config.toml
arch = "jasper"
norm = "groupnorm"
max_precond_dim = 1024
Rows from block 5 of a small sound classifier, named by matrix and row number. Rows with one number belong to one channel. Each number is 500 + 25 x the weight over its row's rms, rounded and kept within 0 to 999. All counts start at 0. Numbers have three digits each.
After each channel's rows are labels from the 100 clips, of 14848, where the channel reaches its highest value: "loudest" is the band of the loudest frequency at the time of the peak. Only what is clearly more common there than usual is listed. The data: synthesized solo parts of chorales (CocoChorales).
# convs0: first width-9 conv (model.blocks.5.convs.0.weight, 112x112x9, each kernel summed), inputs 0-111
# convs1: second width-9 conv (model.blocks.5.convs.1.weight, 112x112x9, transposed, each kernel summed), outputs 0-111

convs0.10:513512525454507493487509513503494552462475502490503556506499452482463541499501498501520496553591534485507473552490507481505484513506480531516501474537479489516460485500491484529491530502509474508477455490504537508522495493554487490480482520531452478527481528504495457532512470485519485450524467491488465514484500494488506508508507511490
convs1.10:466477495500505487496511522491476526479465524486469478485516500562484518522547449521497491446493509525518504484465463538467490466523465513544470503533527470523493514511498504542476475492515489472495489527482502440500470518498479495466503505498498488486525481486500517523473518514518475513466516474485501523474472463486521486536440440530
loudest: 250 to 500 Hz

convs0.71:482489492523494473516516514487485547489507487505485519523565545468472519507507463518492522501520502495513454498484511495508516457500530504528503515470478491490525477480476616525490468486471495505479539526474517499515517502523459485512514491514511465476501491536542510530491515520455481489516471462497518497485453474525507487529499532480
convs1.71:528456506497490496494498460498525524501559492494486503496507521504471505512489489522489492482508518554496478516499515500492544477487508510514512523502469502558471432519500412466493539489490521493468483494412482516513503508494497501499513508503504483482526525500510514502533486535466504520475558515478476509478507512501491484472544497552
loudest: 250 to 500 Hz

convs0.109:518487493490505498490480501508460502512461500522495475521581496504526526497542487494503527547519478475490496472498508566496533470522482521518487517455511496518511487570494514577515452519516484490516466505471483516541514493530520493522484470464537502499492502494496495509485524476491438497508478514499479488474458496469476517487480477510
convs1.109:473485496527514470494475483479487508489511470464484543517467500545475502493495503449503530489523484540508502483491506487486510498481493566498503485473487488512489516534481501612498486506470505457481493518552500485492494502513481504540461503482521506494524484519489463484447526506514519498490517491531493428518523463477481511497474479506
loudest: 500 to 1000 Hz

convs0.110:474482525516464471503496540499498472471510465540486516490509442474512486504510516533506481487524539486490535498491506502501517563486528548462480535511509510469498491485491459464555495446494535505489508478498484468500540448515529502514515454487486518511493503535534547516520521514486501483492495491550482489444512514509495488543512521491
convs1.110:518479514493503505493530565462463458467494490527492548512463503511540472477499507549468462453489492501506494481541496483499460502434483480485497503512485511520472496488502483445494492509480523468493502478490476462509482478518505504472458545530492490489479538498500548474522481468498492496508500465519503518507504480545538497456483539514
loudest: 500 to 1000 Hz

convs0.91:492496498527514496515509470444472488499496531525474504488485574503480512495501450496468566506528520456487537530505499491529493514465491458499464498455492499493490500490493493488490480505461539530455498525495480528495429505485467525539487501484479503500482488493488520498516475488502521537481500482458473523492542510516476492525541552502
convs1.91:506510519518464539502504461497529515520490505513495539479485526485495513499517486488479490462506518528499492491519495517489541478512552549482482504487502482490504511466479498524499481519518531494480502469499513605503481467484451470566480452453544505578480479453506494491505502491499497504489486506503488505508457486518493478498496500485
loudest: 250 to 500 Hz

convs0.9:492491509500480484506508485503517473529496519496487549426494519504507519487505517512533474549508486488536495494478531485470495504472462608531510518502499504494524482534465492487481496520481496503489463494478504490541468491514527519490478548512447482514488485474488489517449478498529501497469541529529495505521503470526467519458478495515
convs1.9:455455493483512495448472481525493475516490456510501493509505483506471495508471436488506486536534532516525520489546510501507494521510483513509467513490496520442491543490520487489498539480494508493450480484522463509485476450502475446527495447515499499501522520525488464509503476502501508495475491472491497536482502519470536527459519558461
loudest: 1000 to 2000 Hz

convs0.36:500552528478512497522521493575526513480516522485507506502492527497513494515477492486494511488474520482483515499489504521500479525501472476509492500485521523502520493467493524492491494516490471457482468452500607468542534552498478470509504489485478475497521503476513536516513514565461467525487520475497494488518473470498487493514483535550
convs1.36:506483526478501500505489473439497484517506471500507435486528528474486477494486489482506511523477448515531512457506549498510502526556525510536530531509518487501514532558549492467495475498529494491521497500509493544509504502474523514474517464510450506494488511543525538519494452483514470492494517537547516485499501476521463511519463499479
loudest: 250 to 500 Hz

convs0.64:547515458536487483463507467476517490516507465513496480488545486531538492515550493544469488458553521505499422485490492497495488483509503462502469529487504494498512525522494534517447506477527513474516465478513490539512489463513497510500507494546503517485549505471525499539484474530495511465496485480511494478507493526453515466470509530498
convs1.64:498471493499484536492469472489467488509491525442519461520544492496525465517502494436511516507475486515500462522500511487505501540538561488490509515508464534475495487540545469547508502502503471539507482519482497486502538480487490522518539519454491486497490494499477534501503464499462509504459508456496537490503460542520465505500541506536
loudest: 250 to 500 Hz

convs0.59:476483478486499477503526472522501507474492519485531512501458502500498519548548493511490571485496501517507486500502533520528542484483490461469515484473454491474504484452539505531506452519526504495466488513503487494523558499520495530508541484483481493520505525520516447479568511495491472472522491475479474497483518436503517481469508533493
convs1.59:503446523547529489494527477478520518516510487525526425551501529478497504518495530477491528556456486480488524469500510530515505480469496457478513522517525490536481473521503491518510517487506527497542503520496515502482490482518500491483495526496606490498515519501537456536497517517518526522510526521503513497463517507470497518516476507503
loudest: 500 to 1000 Hz

convs0.6:499467504486501492464472473518549438525505517477511540510500520487502516503433530511519506572493484501522491490497537492543461520483481602518500516484498516484518512517520483469518457503501498487509548502488518497545532504518542510494494538482479482511524519485519473494505494489489463514473490489464516491533521492517501509480476480502
convs1.6:506502482463473482507527534486507485483507454562474449513449491493510453507462485515516471550491490490534521501487475535468501547484472507503473497510475501517474481497528516473481511489490475512456466532536536492459493459489462509509509447508466525514474477514510538502522491504519534501530502543524488482478522473499519485504497488453
loudest: 1000 to 2000 Hz

convs0.86:491551518514513491483482459468536476496513491543510552484474488517517524467497518490483484461431510495516491500513536498473454469475526569500508506525487467538461509485481510493460506509480514490482471499530494486499483504509473539486493512477477502502508505460513534512510512488500513501511485559527525507513554534474540529477483459527
convs1.86:492474488510489527525475471486508515486468507440481482506507491499463554519514490501547542517536506535483506495477484514498528446508457523564505520478482452449481482468495482478493517521472503522508541499451545505488502543512540511516512478480504540542485485479480449508526518495489497500491513508447493484479495480480493467507503496508
loudest: 500 to 1000 Hz

convs0.82:508476486486508510461492501497491499507498501544512509470488520475477501513506511501550430542520482475530556506519506466554477514505536457535500495487522497529509494477527517505518494489472508491483528543508511497477483478462468530474504487485491451484499485471497474533518481583501489469505444479503513529535469495478527491500523533483
convs1.82:516546506469509510513480492506540512493502495553509535508494471525486519478531470506531519474560518495489576525533459498504489473488505490500512472485592501517503532513534527511506504528480504494482511479529462494518514526515531498517514506525513484511465493494540475479503527488505533522518495532477473525515505513466520554528537522504
loudest: 500 to 1000 Hz

convs0.22:515489465495438510547505494505482550508481497493498480509550545491501533535529488464495513516483470479470516527528500511559530517514462498530472534513445490526521522499474542472502475490522516470485552486518538507511476469465490528504500481470511556450514523519532507506490523522493489464504513477500489495503483482502504471478494516532
convs1.22:511508531503432530519509479479521491516509478513487482534539462544499491505504481481501487494474497497512477505537488508472455487477520504477566512496417485509529477541506488477457466479530530498502455518534493498508491520521513451482446528513499462502469525524473529487557480488495506533488489494502497487485489525494515485495479470503
loudest: 250 to 500 Hz

convs0.70:519483452502491495479516478518533510530525504523528497482491518555517513544576461552561494477542530496497500470490492452493522469534477487542502464499484512512480517475521500489498512482457527490509507480494431489525507482518460474453493518517483511507489506497515481507463488511463507500505515555504496497512534509499486505467509486488
convs1.70:489502495503493483501496498480468520486494541463546529516452493473520483477459512453535520482540486468513516549523501474515505442475527486540539514460536506496521517472483532516535524484546487463518480530519498517535505509488503516482487462517472512481505518495502509508530491549488494517502495510484429492545512488470478529500542497515
loudest: 250 to 500 Hz

convs0.31:514538488482510464479509494496512519499518482518516505500553487490515480485510503486503561538515517532499489462492493486511520532493489454462490487499508490515503504453533474523501483531496520415479508492496530487479534469527470458518514541506472442507496486446523524544558515550496475484492505489518528527493533491497487503477487518522
convs1.31:517561496459513515531475506467489498503515515525501491515486504483511506518522493481505550529505534494507499469512522476498484453490502532516496510468503509490484487514528448492490521494498497499492430482461506500525470485531517497507511503477489502504467489484631518480515468500511462501544514498539480493521530471487470518512506517511
loudest: 250 to 500 Hz

convs0.105:553474500531478465460476517505491478553506549465504449495515472528492480516499486490532523513521519481508472522486512471501528519562497478483508546512475525509501496520494494493475490513511488508525466448525493514520558533530520460489471500515546491512448504470498494465497523488515485517505500484459501455534491502500468503493519447498
convs1.105:480477494496521475444482489491487484463464508464453536484506477501477530486531489555513529532514526508498483508468503489483522594514486544515479531502438531501527491496497482519531552506530499518530507508528496492494481484516459517458508505535485496503510517489489505467503499496476475482475476514510545520521493486476453520477517511515
loudest: 250 to 500 Hz

convs0.63:494515502496507532468481477538479471510508495502505504469514476528479542528566494513517503493506493486491484482465514511541420476522492537470469537505465531492463482465497472495491493500498487545473480507499528516509521465482501472522498482516515505501511530496516543513519438484514551494537503516488520448480538464523463480516484527489
convs1.63:496456497533551457470501477496496479485496534540487504497513514541503508475473524504507506478479498494499471502465502500480510465519516482486491509462476521496513499479490517483479479510442459508481497434536457480497483499543507481469530494428470497481489480494474544468501509503496516511509516506503473461579497496461531523506482479471
loudest: 250 to 500 Hz

convs0.61:547511507519500466473497475526470473495499495512484512480558487503492440472435527454496471504472524505541498520523482486509472491498529442483495531527524502488504524495510470491486469499498498479490542493515526528505475492504530516490510491493528490499532537455552541481502493486504503473539539518505512459471472491500497469475452541480
convs1.61:478497455463543528514483475450508451481470502528457477502538510525491508502491482469516515467492459484456475521505507505501497520504545507459515493521465520453488502478519468473484499494505476445509458500511496457462498515493521490563530506494455485479498484448467482515508518486522521516480500535478497529518481517487533519478511501530
loudest: 1000 to 2000 Hz

convs0.56:509484499506483487477504490470481456464466483503501458512595494508491468519552494548503466496466526505497448500524487497495517576521494475510533509537519466506531503496469487520492511478535477451490486465486523509503471477512477556501519483481496488499504479528523485517491512556471456490511479511502522520495508497489484519496498517496
convs1.56:503503518484506520499507540541519502488464492472513528525536530491454468500542475554501503486471504487519474484501519504518491574499533532489514504525497476531514515563519476492484545470498514497493483532531508487511515503496498493484508500545522528514524518480501491522486501509512499492519487494499526466507494498547529489535537603514
loudest: 250 to 500 Hz

convs0.11:487517480493484483471490532482487493482520503542490484491472509495479513513512470533500548568492499523496508476531475533510506548493531527510498495521511489524511445506500543474477475505519532523525500458530462494530509460487516486496495473501443511533478509453525537524560488477522489459528491537495523475506447528476493504536505496497
convs1.11:464542485483476512517504496449514499494521447489475477499460468507488461448502487519475506468506509532465504501497453514496489497467487503490475514489491533513506510444519513474490503481530495502481504515492473454507510521478486523466473566575537454506525498501453497484468529490508528520484489473494501525482505487495521461555504507506
loudest: 500 to 1000 Hz; 1000 to 2000 Hz

convs0.32:497531497499511528545487532537502474520522499510462548508541479492484516485485493447504457487535515514489467476528481498488501509460491509482456473502495505475505481502483501522497554479472548448511500552468562498499485489547498482501472499536488517487496514539528508470482497533478531516430526493499526495485513482535527484496496491504
convs1.32:507530472494521487505467505516469511497483503495533496512477498526503509504499519482500508538494484481525490471485525440517426514535496545509454534515493477530498477513503465490513521449474505496519450506522517532493471467527485541479512473493481528562503528472520533495486463487477451486574499509482497480494530517522490514484472481496
loudest: 250 to 500 Hz

convs0.100:499492491480517515505504520500502512479492516517506447479553554496493548488483454532539506488464558571522464493506515534498501527511479462512507518511517519518493521513485497503530470464506518492481486500500478487515518534515506515539515521482488536531440509524511465469501503489466498488480498475434446501497463505512471498459504481501
convs1.100:521485525535475527512506536445506467485494507494482466528491504480477490502465481524500478513466536472453484523491533551520526518468498526507496507543513516529506487553525485502509524509531537501476562536512506538484453501482486524493481466480485501479509461516528518512504493480500476506497489555483541553467505468504537508487471485482
loudest: 500 to 1000 Hz

convs0.33:519509481499509504453483545489525524514498493510508493549479514476497512506470489495519480555512495478497471505486499474485508483520470452487505538499513505477512506473477545473491583445505526454500498528527554537510490474519503483508476505514537504498498511484537482489500545528487509503480473503436487509454488508491500499488465565500
convs1.33:459475481503520492472450500482513494516452529504477506488525499503480493527523525507497490521496492508536496521520488509499509483516474495476513447492455484490497477479529450494468522465488485520451469503478537521533512464520500450492510458499493506475547572479535531494547541490482510504519512459471478538513467493498485477525530473512
loudest: 250 to 500 Hz

convs0.3:497499501491517514493532473475489452494496489510467471516507449487466489485487477511518536507466482437497496508466505552501536570493499565498515475501509560449459508481504491501504490516531488494517553531496520451482502526508502514504515509522494474520524476525517458527486490500525466532468497503473467518496483519480465474498487504515
convs1.3:470540510495508506473516540570508493507487505519507502487476504510416492507516519504555517496480507510496478489475511548462476547503459481501522490510522493505480490521533515507524570500519473496459496490461496480463533505487502509483534496523520475493509554517529534514534478519514489467513484493491502525476540483485511491483470547515
loudest: 250 to 500 Hz

convs0.55:467501455513506503495499503501456478471500471493499467488450474496491558471487503458475497506536514498495491500517471560493510455504525460533511549496481498509502520455513492508547494487473475539535516572513490536512479485515513519534509513527535547505509518490487488516503455477530500481457486452495488465470496485511514493504489524501
convs1.55:525491514488534478564497483496513486561502515499483518486493506533465540471472485495499471525462471525506492493484477484510513570521497494496511504516528559490489505508437498523515544512482485514483546519465484464505496531524470484480493534499468507527472459535457501489512484508484504527565517498503531471470480490483487516494489475492
loudest: 500 to 1000 Hz

convs0.83:487536483476512486512508517476500443453501483497494502482483524529515523504603488505513520531498485470445493466463503507520482466491487476478487459515480519488520525496516508490493523506487549493501494557497482477520549500531533484513464505501454475525487449501453538495518488525498491514514509521529490497490465504517465516518478496494
convs1.83:477475506520518477517485551481495484474576535413482492497456503518524512474507504509512522487519484503474475491503507450481506509472525475517483486516537542492526516462451459463536492472487516500498470503494497479500493515496494473489463481496498521488483494504500499505507509476482509510536475456527451520491498538521482528485554497457
loudest: 500 to 1000 Hz

convs0.16:495521524529474514500549481508485504490482533515496480490481516483492510482538446504520479517510492516506542480490541520549544494505498429542515529502502514500503487564486506507534518510438507482474497500468506471517486467517495519511484496500519480480474466503497476496511479516473510484502488519491522501522496542598496502440504506516
convs1.16:510496480456514498518451526521502484505502528506512505472525529527474524531520523526495466515560532445491594550521517531511506464520546510476482511509505526509489501489475528466494497510469501489470482498482494508461500502504515478504500503545490480504537465495452485498441485504488495508509487523518480526492491540532517521526515532502
loudest: 1000 to 2000 Hz

convs0.69:510527485537510487485509482464507467502514504508482492489489518527454471482545486568502450482526522536526545504525502531508504499490530424510502483494508496505512503541479487533462514490496548434474474491510481505515519472521477538512520475538516464491527495518512520522553481509509518491535506490479516460507498542485464498482501492508
convs1.69:508506488521525500542504478461531474497494512509442459515524490506507483537508495470487488511496496483492515486497516512506468442542535477484518510540491511474477513502541523509544479519469466452510495488501530525506521516507556494528532512500526564524508489547485487474472513482505507511479506515485528549520524513511532515476571533491
loudest: 1000 to 2000 Hz

convs0.18:504528531514505475505516466510523489545493521504500482484488507502508546513533480512504517511457501529500533508521498508537552528486528446563531528508515504552556488532479471447496504500497505533493506483494542493456530474539481495485456501474462446494464521493481514468514486479473522478470494497504525505515472513516540492496504489519
convs1.18:538502512541543530490512498490526495523513514508500461492533480527487515497508487481508492521552460519470534537490552502497521544489524516509558515506503492482531512518474496416504490520532507514495502521506545493511505471476501501486507507501519463450495510496490515519483511517474495500557484539575485534510491524537514487516518498533
loudest: 1000 to 2000 Hz

convs0.53:502496482525485498481519483493479477473495440494500511502501481506520525485447518460533454490497508466529490523505507521500482463498496514494519521492489474510506532491465498509506485540472501507551517531472538537475456515520530535504546457502513485505518517520492514481495507486517466515504491458585536535474470476545485479495494551474
convs1.53:513475509463557486501450540508486479487518479471532478490506504518518465494527416480477481524487486457482513487475464513485477521523509503513512514512503559520523476474484518529502475470485495539509501491538505478509514494549523549529550494507518495495496524487505462471540479473512477493503473520457468471483485535500481480512488498472
loudest: 500 to 1000 Hz

convs0.97:488465524477498487524489460480504460517474486536495488485505503522501483475470586498514494459492520496483513492477490489464462471488456464458488473465494462473487455439529495473532495529518503499502447501480497488509516487509487489513476516539522496511506550511517504485503533456468512530537506453484499506531498541489528507501520521507
convs1.97:544493492480486486473486470467530512472521497465468479491484495490500497532485478524444502476481422488492475478494462459475521448490487513530487527486475486468490511497464474489499494513521511486522448472485496501473480484494508478501500479448472458466545530488492479471547541524506551518508488508508499526526495490483532519496518461513
loudest: 250 to 500 Hz

convs0.73:529490503489488449507532480430508473483512483474481440468494483492513486514530451466545463536478526534488539489500496531543540492546519445549500530505443487537502521520511499531490521501483501468481504498527497499514473520518499470516501506520476483474514513522485521505533538510526493478501524482474493507549512488497484510487494480499
convs1.73:477504492552463484486542500511547481471480546495517509519522492503521496494501481497486512455485519488458451475503473511504467488520549500509526496492468452506499525479513513509479510496466508491499475481494462520471526538478519514530528487550518515555495474529510470516483462507450468489508485529497530476515480521509529517436506514451
loudest: 250 to 500 Hz

convs0.17:475495498506479496489470513501501544534522512481535469510499519537489531511516480468505461520570500463434518519509486499488565481492515512532466508503501459500480519543521483505481494504470555480500460508537533468500514463519520475479454533502491518492472480504508518501469492506490457496510522495508442516462475517517483510467515511515
convs1.17:506517512510502515524511532500510539495490524471490463485490471549530499509503525493478477492499508506486473525488499482493504489539527549486522490514473490428541492505523449530512464527493540486509495507478559496497513487490443476500477491479478468494513494486521531499561468513521498530484547470517505558451463488457493478488513494499
loudest: 500 to 1000 Hz

convs0.88:485568497493498514519511493458465482518521517540502537516506483501500515513451502524513476443451515482487459514572524506453479475481529521473506452508479485498496536461483493508478488503468500422530511522495473482509500527503473481508498489485479479499492451488541488493473507497509486503524485504484523490505499490521475503544465492467
convs1.88:531493499526506522496537463495522495465480497426475538475476505471498475474501517516485513481511512512497553502506507547490470489479476532536548531481471492513510491449482515492498510536511504501476512533492492487453494529489512508542489492533524564501455483493468474528464478526505514500469503545457484460494499471465501496481535488500
loudest: 500 to 1000 Hz

convs0.14:493473500494504466495492498506518534516517484539522428502506501523543504492521518494526548462561529468493490485506529450467516513490491524474508504506493517502510473492479485474512509485489483516453509494535509510497551490487510507506485521526551563508502537509504496519508492538476464482469528498508471557522482515496522512449540451494
convs1.14:492548522513516505489512498519502499497469543459476472482528530488493522520506548457514524538537460522506481520518514492507440503538513522437494498488524512489501507520490451526487481509488495451529512494465520445499539540490530458495503501453506436498526492518499495532495521525510505488478485490527513454526476528495493522497486497505
loudest: 250 to 500 Hz

convs0.87:484531506492520491535507480458508444498547505530521494500482469483507484499507497528524445439449509495521483469548516523477456493500524526514527491449487479485497482467458477466479504498496527512482511488499454480471489485493499503462480509505492474491523490472492512526522477530464489536515510513503529551536535516468516541461497481519
convs1.87:533511513531465525504499490494519504481479509464494507494507514456486540488556508545546515499531516540516502502471512517502521463487458544524470476457484491471521519442534509473502530525506499502526486479515529520496508536446508505567530482491521510524502528507506458476495487509485462448505470506493494476485495499538489528514544504512
loudest: 500 to 1000 Hz

convs0.37:513542483470503497508510488525510489456504465495498496487501526479525513478491487514489470534464459496462520502502526510560462482521488447512488531502517491466490483515490491492459514500441515462504485478501562475462496524458505501533485529521490499488508520537517540495482467566513526493501525515493504472486499465520512513488483553554
convs1.37:475528540467492495476441476497492507496490556501465487514518482546492532504504503489477475515476503473527498460519489481501486510462497501562484511502541475510547511461536513446474488488487484483497461525516516513486491541482468474503509444494474507546514486521530562493490483480497503492517460504481482507529499529492482518457471510473
loudest: 500 to 1000 Hz

convs0.0:500509499512508498501536501522481526532515515509461510504514484525513531503429548473511484572587491500491515528488494484521504513469479644497494495504482510496507504496488502488462491525509519499498468495496497512520472504477543508501497516472484512483489493488481521485496528499513479512467499491488513492511490493515482493509484491503
convs1.0:530448517490485505532492480472528516460531486493473507488481484514476500480459460476472497516498490524546490474504497503518448513501528453535475509520473508529500546485493479529531492478551543521516539517502495494509494471559453527510468514433466522466521465478503515489517513476496503495503458520490514498499477508501474508538489477522
loudest: 1000 to 2000 Hz

convs0.89:504520539504511513492501510507456472509467518488524567475559477481537505477525497486491521504535487477472497487540513527467486450503522509489509453444473467496495510520495434489492529514530480461501466469484509481553433507480475490511505481525509517484509521496489503491499517507474496512491464486542507520484493521452510514487471510475
convs1.89:519496522528497491512546466494501547494502542492547528499515498539507505532546489484534504503516563530480492496506483480480519436519487514496472520481448527498508515509502469520512523488575485504511512494484552494513466491514491495506498491486496475477482508497498545520527516509500492486482561469540478455487499496514442485483458482507
loudest: 250 to 500 Hz

convs0.67:508502497502496486495533445479478475476520468484497419487537497465507526523509481515495502539516504472502523479504511515526500516494499477538470510508520472497481496481537503475492481496519476554548504506533508518486514498476532490497489496524545483534463563520559489503501483437501471502509503481463471475497439465472497488491512481508
convs1.67:542530521503524469504538454504492459500511480562487513496499504496448491558495468473466450486493457491489490513498487496499485526534520513500580520514507518506497516421547514501485475528526507506473533507519494502528505519513520495556506503463495472487497506494515500510505514501502492487495514456500496519491492530523440513510472506516
loudest: 1000 to 2000 Hz

convs0.51:510486469502463485519487478518515459479510522489498579502516498502513511486509494503519497502513504472566548509514472549514503502500509512545499479543506471529503521488503527547482516494475484499531515522520488527519487465492500466513531485462460459486477475466450462494463480496502517473535495498503507478480506443458534501514451519503
convs1.51:537537508473512506542489492506494484482537496496504484483552502535498477542487476454493478547576478499533514543464519475485493463571531530530519541502519486477512536492480489519482503494496471474513457467490470449545521483503493476524492506506494521497484489507532524517533480531504534517522509483489509520510487486487480482524511513494
loudest: 1000 to 2000 Hz

convs0.68:486539503533562507480497500541486506508478537523503463514445483513503542488527490474482511484518483494486481517502533516507483481479516449541486502501503495516527480459498480495496457495484470507509491535482517484514453478566513529504511464462492548558511514502531521478530483517518474470504464501505481495480482516505492482447495493441
convs1.68:494469516523512580518528486504501515515519529483496467522464503473528493518443471479534493460494495482471488469474476495518549489492518478448545489495545526494517488468485509475519490542535524523513541491493509524509496511497516511475526562513520521459492525505475524524522478481478482497507507520467524531492472473502527477522466465503
loudest: 250 to 500 Hz

convs0.19:510526477518492475480521512530482481525490541517505494517484466496530529505466463481451608492435478472473527465504477497459512531534517485506491466503535492505504472475486530471497479462484502493510489479491520529499535518516500469514523491501554550474507501491512501500466508478482490467495502488495497504512467498491523517459510508531
convs1.19:479473531518506530526495486498512535496494512483489450482539484546482480456462559490519523506527499480519517505523493507514529505526485514451551473509497512503509483537489515487518476498547522527499475548500524470507531471498500482470475489483494487488487468511489527497457518489530467504491521449547470546463542522474473477476478492531
loudest: 250 to 500 Hz

convs0.95:472507454462475485503480469497529442523500480544479578513495531519474465505508504476450494439523488497497470497508512503510478517509483524532507552459507501500462488530538511447514500495478482512505444471503476515479484507508534489496509514517515527501507498473503548479483488459506442499495510495524504535491505481496495483523483488467
convs1.95:502498492526501541487490475472496473500537511479506458518463536467479491469461468528535494516534544520539500487494505470481513544508532544575483523501478509490497497465473506494529512535516511495455511498455492526485531513505494488481480512478443496458502466483479502509502504484521508476455524491481517506491516494506491575467510516484
loudest: 250 to 500 Hz

convs0.57:485480475541510548473520475542512494490508488475486491524435512496484516518488520546516483527486479487486521491519518541497481448499529438535506499509516486475481512483505511554513508480480518501488545533486525519490503425495538525511484439511497499513517527491501494531507467478511476475491478450509529492501446492468476493500509501481
convs1.57:478494484488508520478471473476494497489490517567490472482513510516492522525495538481514515498505522445493530494494494468481535486510534460493530488516512498515506477509481511474534455559461507472488540518473485503464531482510500496506512517529482490472513515554453488479484454448458461497522501511438499526506496499503505538446478488494
loudest: 500 to 1000 Hz

convs0.90:469576484495477527502501492445503493519539527540475540541510465499512513504499503498478533451476512502472472499522549527487426495488497524494520495490459499509494505491529527517447499494456474463536478483491498477519474536468501483485491510487515491504503454461491469474505511507486516487512485477456499525526535468487501523509480498517
convs1.90:507465483536525494530528499486554482496494483431510507498508501486524482531505506524529506493496550513559501535505478534493497496513486505541542551458506510518496487452520504540497519561527524506462491510482541503493496503498465540510513498468485512529490490506516495522470485501483465502473464524460503469448470497493498450482504479487
loudest: 500 to 1000 Hz

convs0.65:532526498522490514484506454495504498470498469495454477472560494511544480507520516510491462480541500480499438504540515546498454566510524494476506509482489464512482516525510474504453524487518507494525485509472486516510521495500489513523509498550519516555541553544516487511506489505533517475531504499532479500473481477515488498475474486467
convs1.65:494503490488521458486457480513479480503510506549490481503553567508578501498501536446464483492521435497515463516503531487519509518495519476513526506521509554480523507555468478490511516523518524486490515496535452497483480536488542484512518481472507504500510487486515485502500526521512542532525517490518491478516512524465497493481536492499
loudest: 250 to 500 Hz

convs0.108:470540530522543502503580500536500469527496509488496474470497516561511482495504524509502458509562483495533524507499509464482489473530504493523485506511466480470487514489486504493508524522497476486488464471533514513520460461513533511496478493475505503480487517539463497533497512456480475483480515432456496526488506480519474522475479466520
convs1.108:494503498502444493528496487492490463533537523493472524464488486522511504548490477498538457515517557539456523546489506519474488487520519515512500500504482545443477497524509475532508499498550537513519524502464524519501474555512497532515533507536502475539520494519517524488522506487477467472495524476460517499492493509539543477473501519508
loudest: 1000 to 2000 Hz