Weights of a small sound classifier.
Training: 13800 steps, batches of 256, held-out accuracy 100%.
Rows from block 7 of a small sound classifier, named by matrix and row number. Rows with one number belong to one channel. Each number is 500 + 40 x the weight over its row's rms, rounded and kept within 0 to 999. All counts start at 0. Numbers have three digits each. After the name is the row's rms in percent of the matrix's.
After each channel's rows are labels from the 100 clips, of 14848, where the channel reaches its highest value: "loudest" is the band of the loudest frequency at the time of the peak; "responds to" is what is common among them. Only what is clearly more common there than usual is listed. The data: synthesized solo parts of chorales (CocoChorales).
# convs0: first width-9 conv (model.blocks.7.convs.0.weight, 112x112x9, each kernel summed), inputs 0-111
# convs1: second width-9 conv (model.blocks.7.convs.1.weight, 112x112x9, transposed, each kernel summed), outputs 0-111

convs0.68 110:470553546517481459521499508528472530522509485481485460541456438485437467497521389494561407458467536612553541451470483535517587577524525422499507483477450484552463510510469504527521509501411465547443579471539517476473531520527493525492562508559475469511464500550557539543452500485513513433544519502483555518515513499550524508522436480536
convs1.68 090:543552548513560473479516608509455524504420611541495480512547475545450524529472471469486478420508538512497490470428483509536444555510471465507468500510539494515412542516565523505482547509470509487518499532541485455472483552429503454504486497514483504514468498512496434475419484550474466441415522440489531552554564495455474486480425435528
loudest: 250 to 500 Hz
responds to: viola; note F#4; note G#4

convs0.77 102:435514485547490504482495577476493510504532429578510554410558497520476492497553496441473459529578518464550571464508413447487506551539590523533441506452433548497524498503489415499495497450469568491457494477463564505482478522522483515584419527472500477503470461534465509482507554441505536549529517532523446481480554475552503541532524482525
convs1.77 101:510493460514488493487503558462505494549511560494476482500482480484556516524428474471468430447420463518497488409474485482447474495502486499496470489514471496456497493411446468418458499537450485558508452451422432582541448471493517478496456474498412456445526453551485488489552484499471476567498477506473476490504537547405548550444481426430
loudest: 250 to 500 Hz
responds to: cello

convs0.88 093:501563530529510564500459565600470501585477535483489471518414455522515480486566493482494462511468566507533461475514575485483494521508511523469525439526572514626532512501489457398500456542400553443485479559479492483448488477496551510561482540495547541530499465452570449492453509465523491474496511522494567523529509516457520480501493481533
convs1.88 101:502474436533548490536497526458460485529560430462567540457546458479489463539519478488551528519469464475524461529493399533590470469453521490503490482494549524397474472442502459515486510440400513556501400499526450488504489529436434495504473489522451489493453504513445405499471533512515521486492548466510483526464504505476525513384478470481
loudest: 500 to 1000 Hz
responds to: trombone; note E4

convs0.11 087:561551497528497420578502450473447490533465527547489542473492433539576478551621486459533419436486501479502479526457473515458412493487469538436541482478474517506482539517528584480489486504414509437551462435468489438511504490478462512515506521460512515563566488535485486533509524476504469474527451531541554531550472501532489525455525532571
convs1.11 086:509531500542514584546513488509535512483545485487545539559429500503519540550507541416477552495491521531512536549564554509553485494484494476531499440444516424517462507430418483532450450426546542465534563521531477539507477564425476526580493483428523528458477480478482454490449454496506509481515511580455479477469528571487458542430510549462
loudest: 500 to 1000 Hz
responds to: bassoon; trombone

convs0.90 090:516516442605517496483521513557486561446479450463519477455543511515494493526468418526535578529454514496513520501567478481493548557535549502504511514563499484524531516518531390464520533534428535433474445522514519561399519485573472462522530517551531480564571498507543486517447482536499510479505474514467541551547544576554531514488515479434
convs1.90 096:470432456371568486556499516515468497551512510530557487502547506494535413465548519464458534499468502529495563518451457511517530533461533554488511462519559478433510495507459544542484487466396497575540458480517426557522477502445557525515479464479500560467487539585501470507477529524519531544562509441472474523448511516539517468434455542477
loudest: 500 to 1000 Hz
responds to: clarinet; note F#5; note F5; note E5

convs0.93 106:470459483515547474464460529505530475461490519477488483565491469521553512494470487522497533550491506469501461544553455495469538550530488548587494605498523526530552541599434465477577474439457471449425400476493502478451530480479500447554508502542479531537473494561527564528516537450410471496543461521490465502510408505565507547523497522464
convs1.93 111:442456523452414514507446419519534481455510557471489484497490456554514516480509529463557508434455507533559508515528526468551496510447526542469508475548534537500508490423452493479511508487465510483515450533476493451447543466480507498495405539554448541445575556559531444535506498429547539522505485413419511497495490471482542456504531403435
loudest: 500 to 1000 Hz
responds to: trombone; note D4; note D#4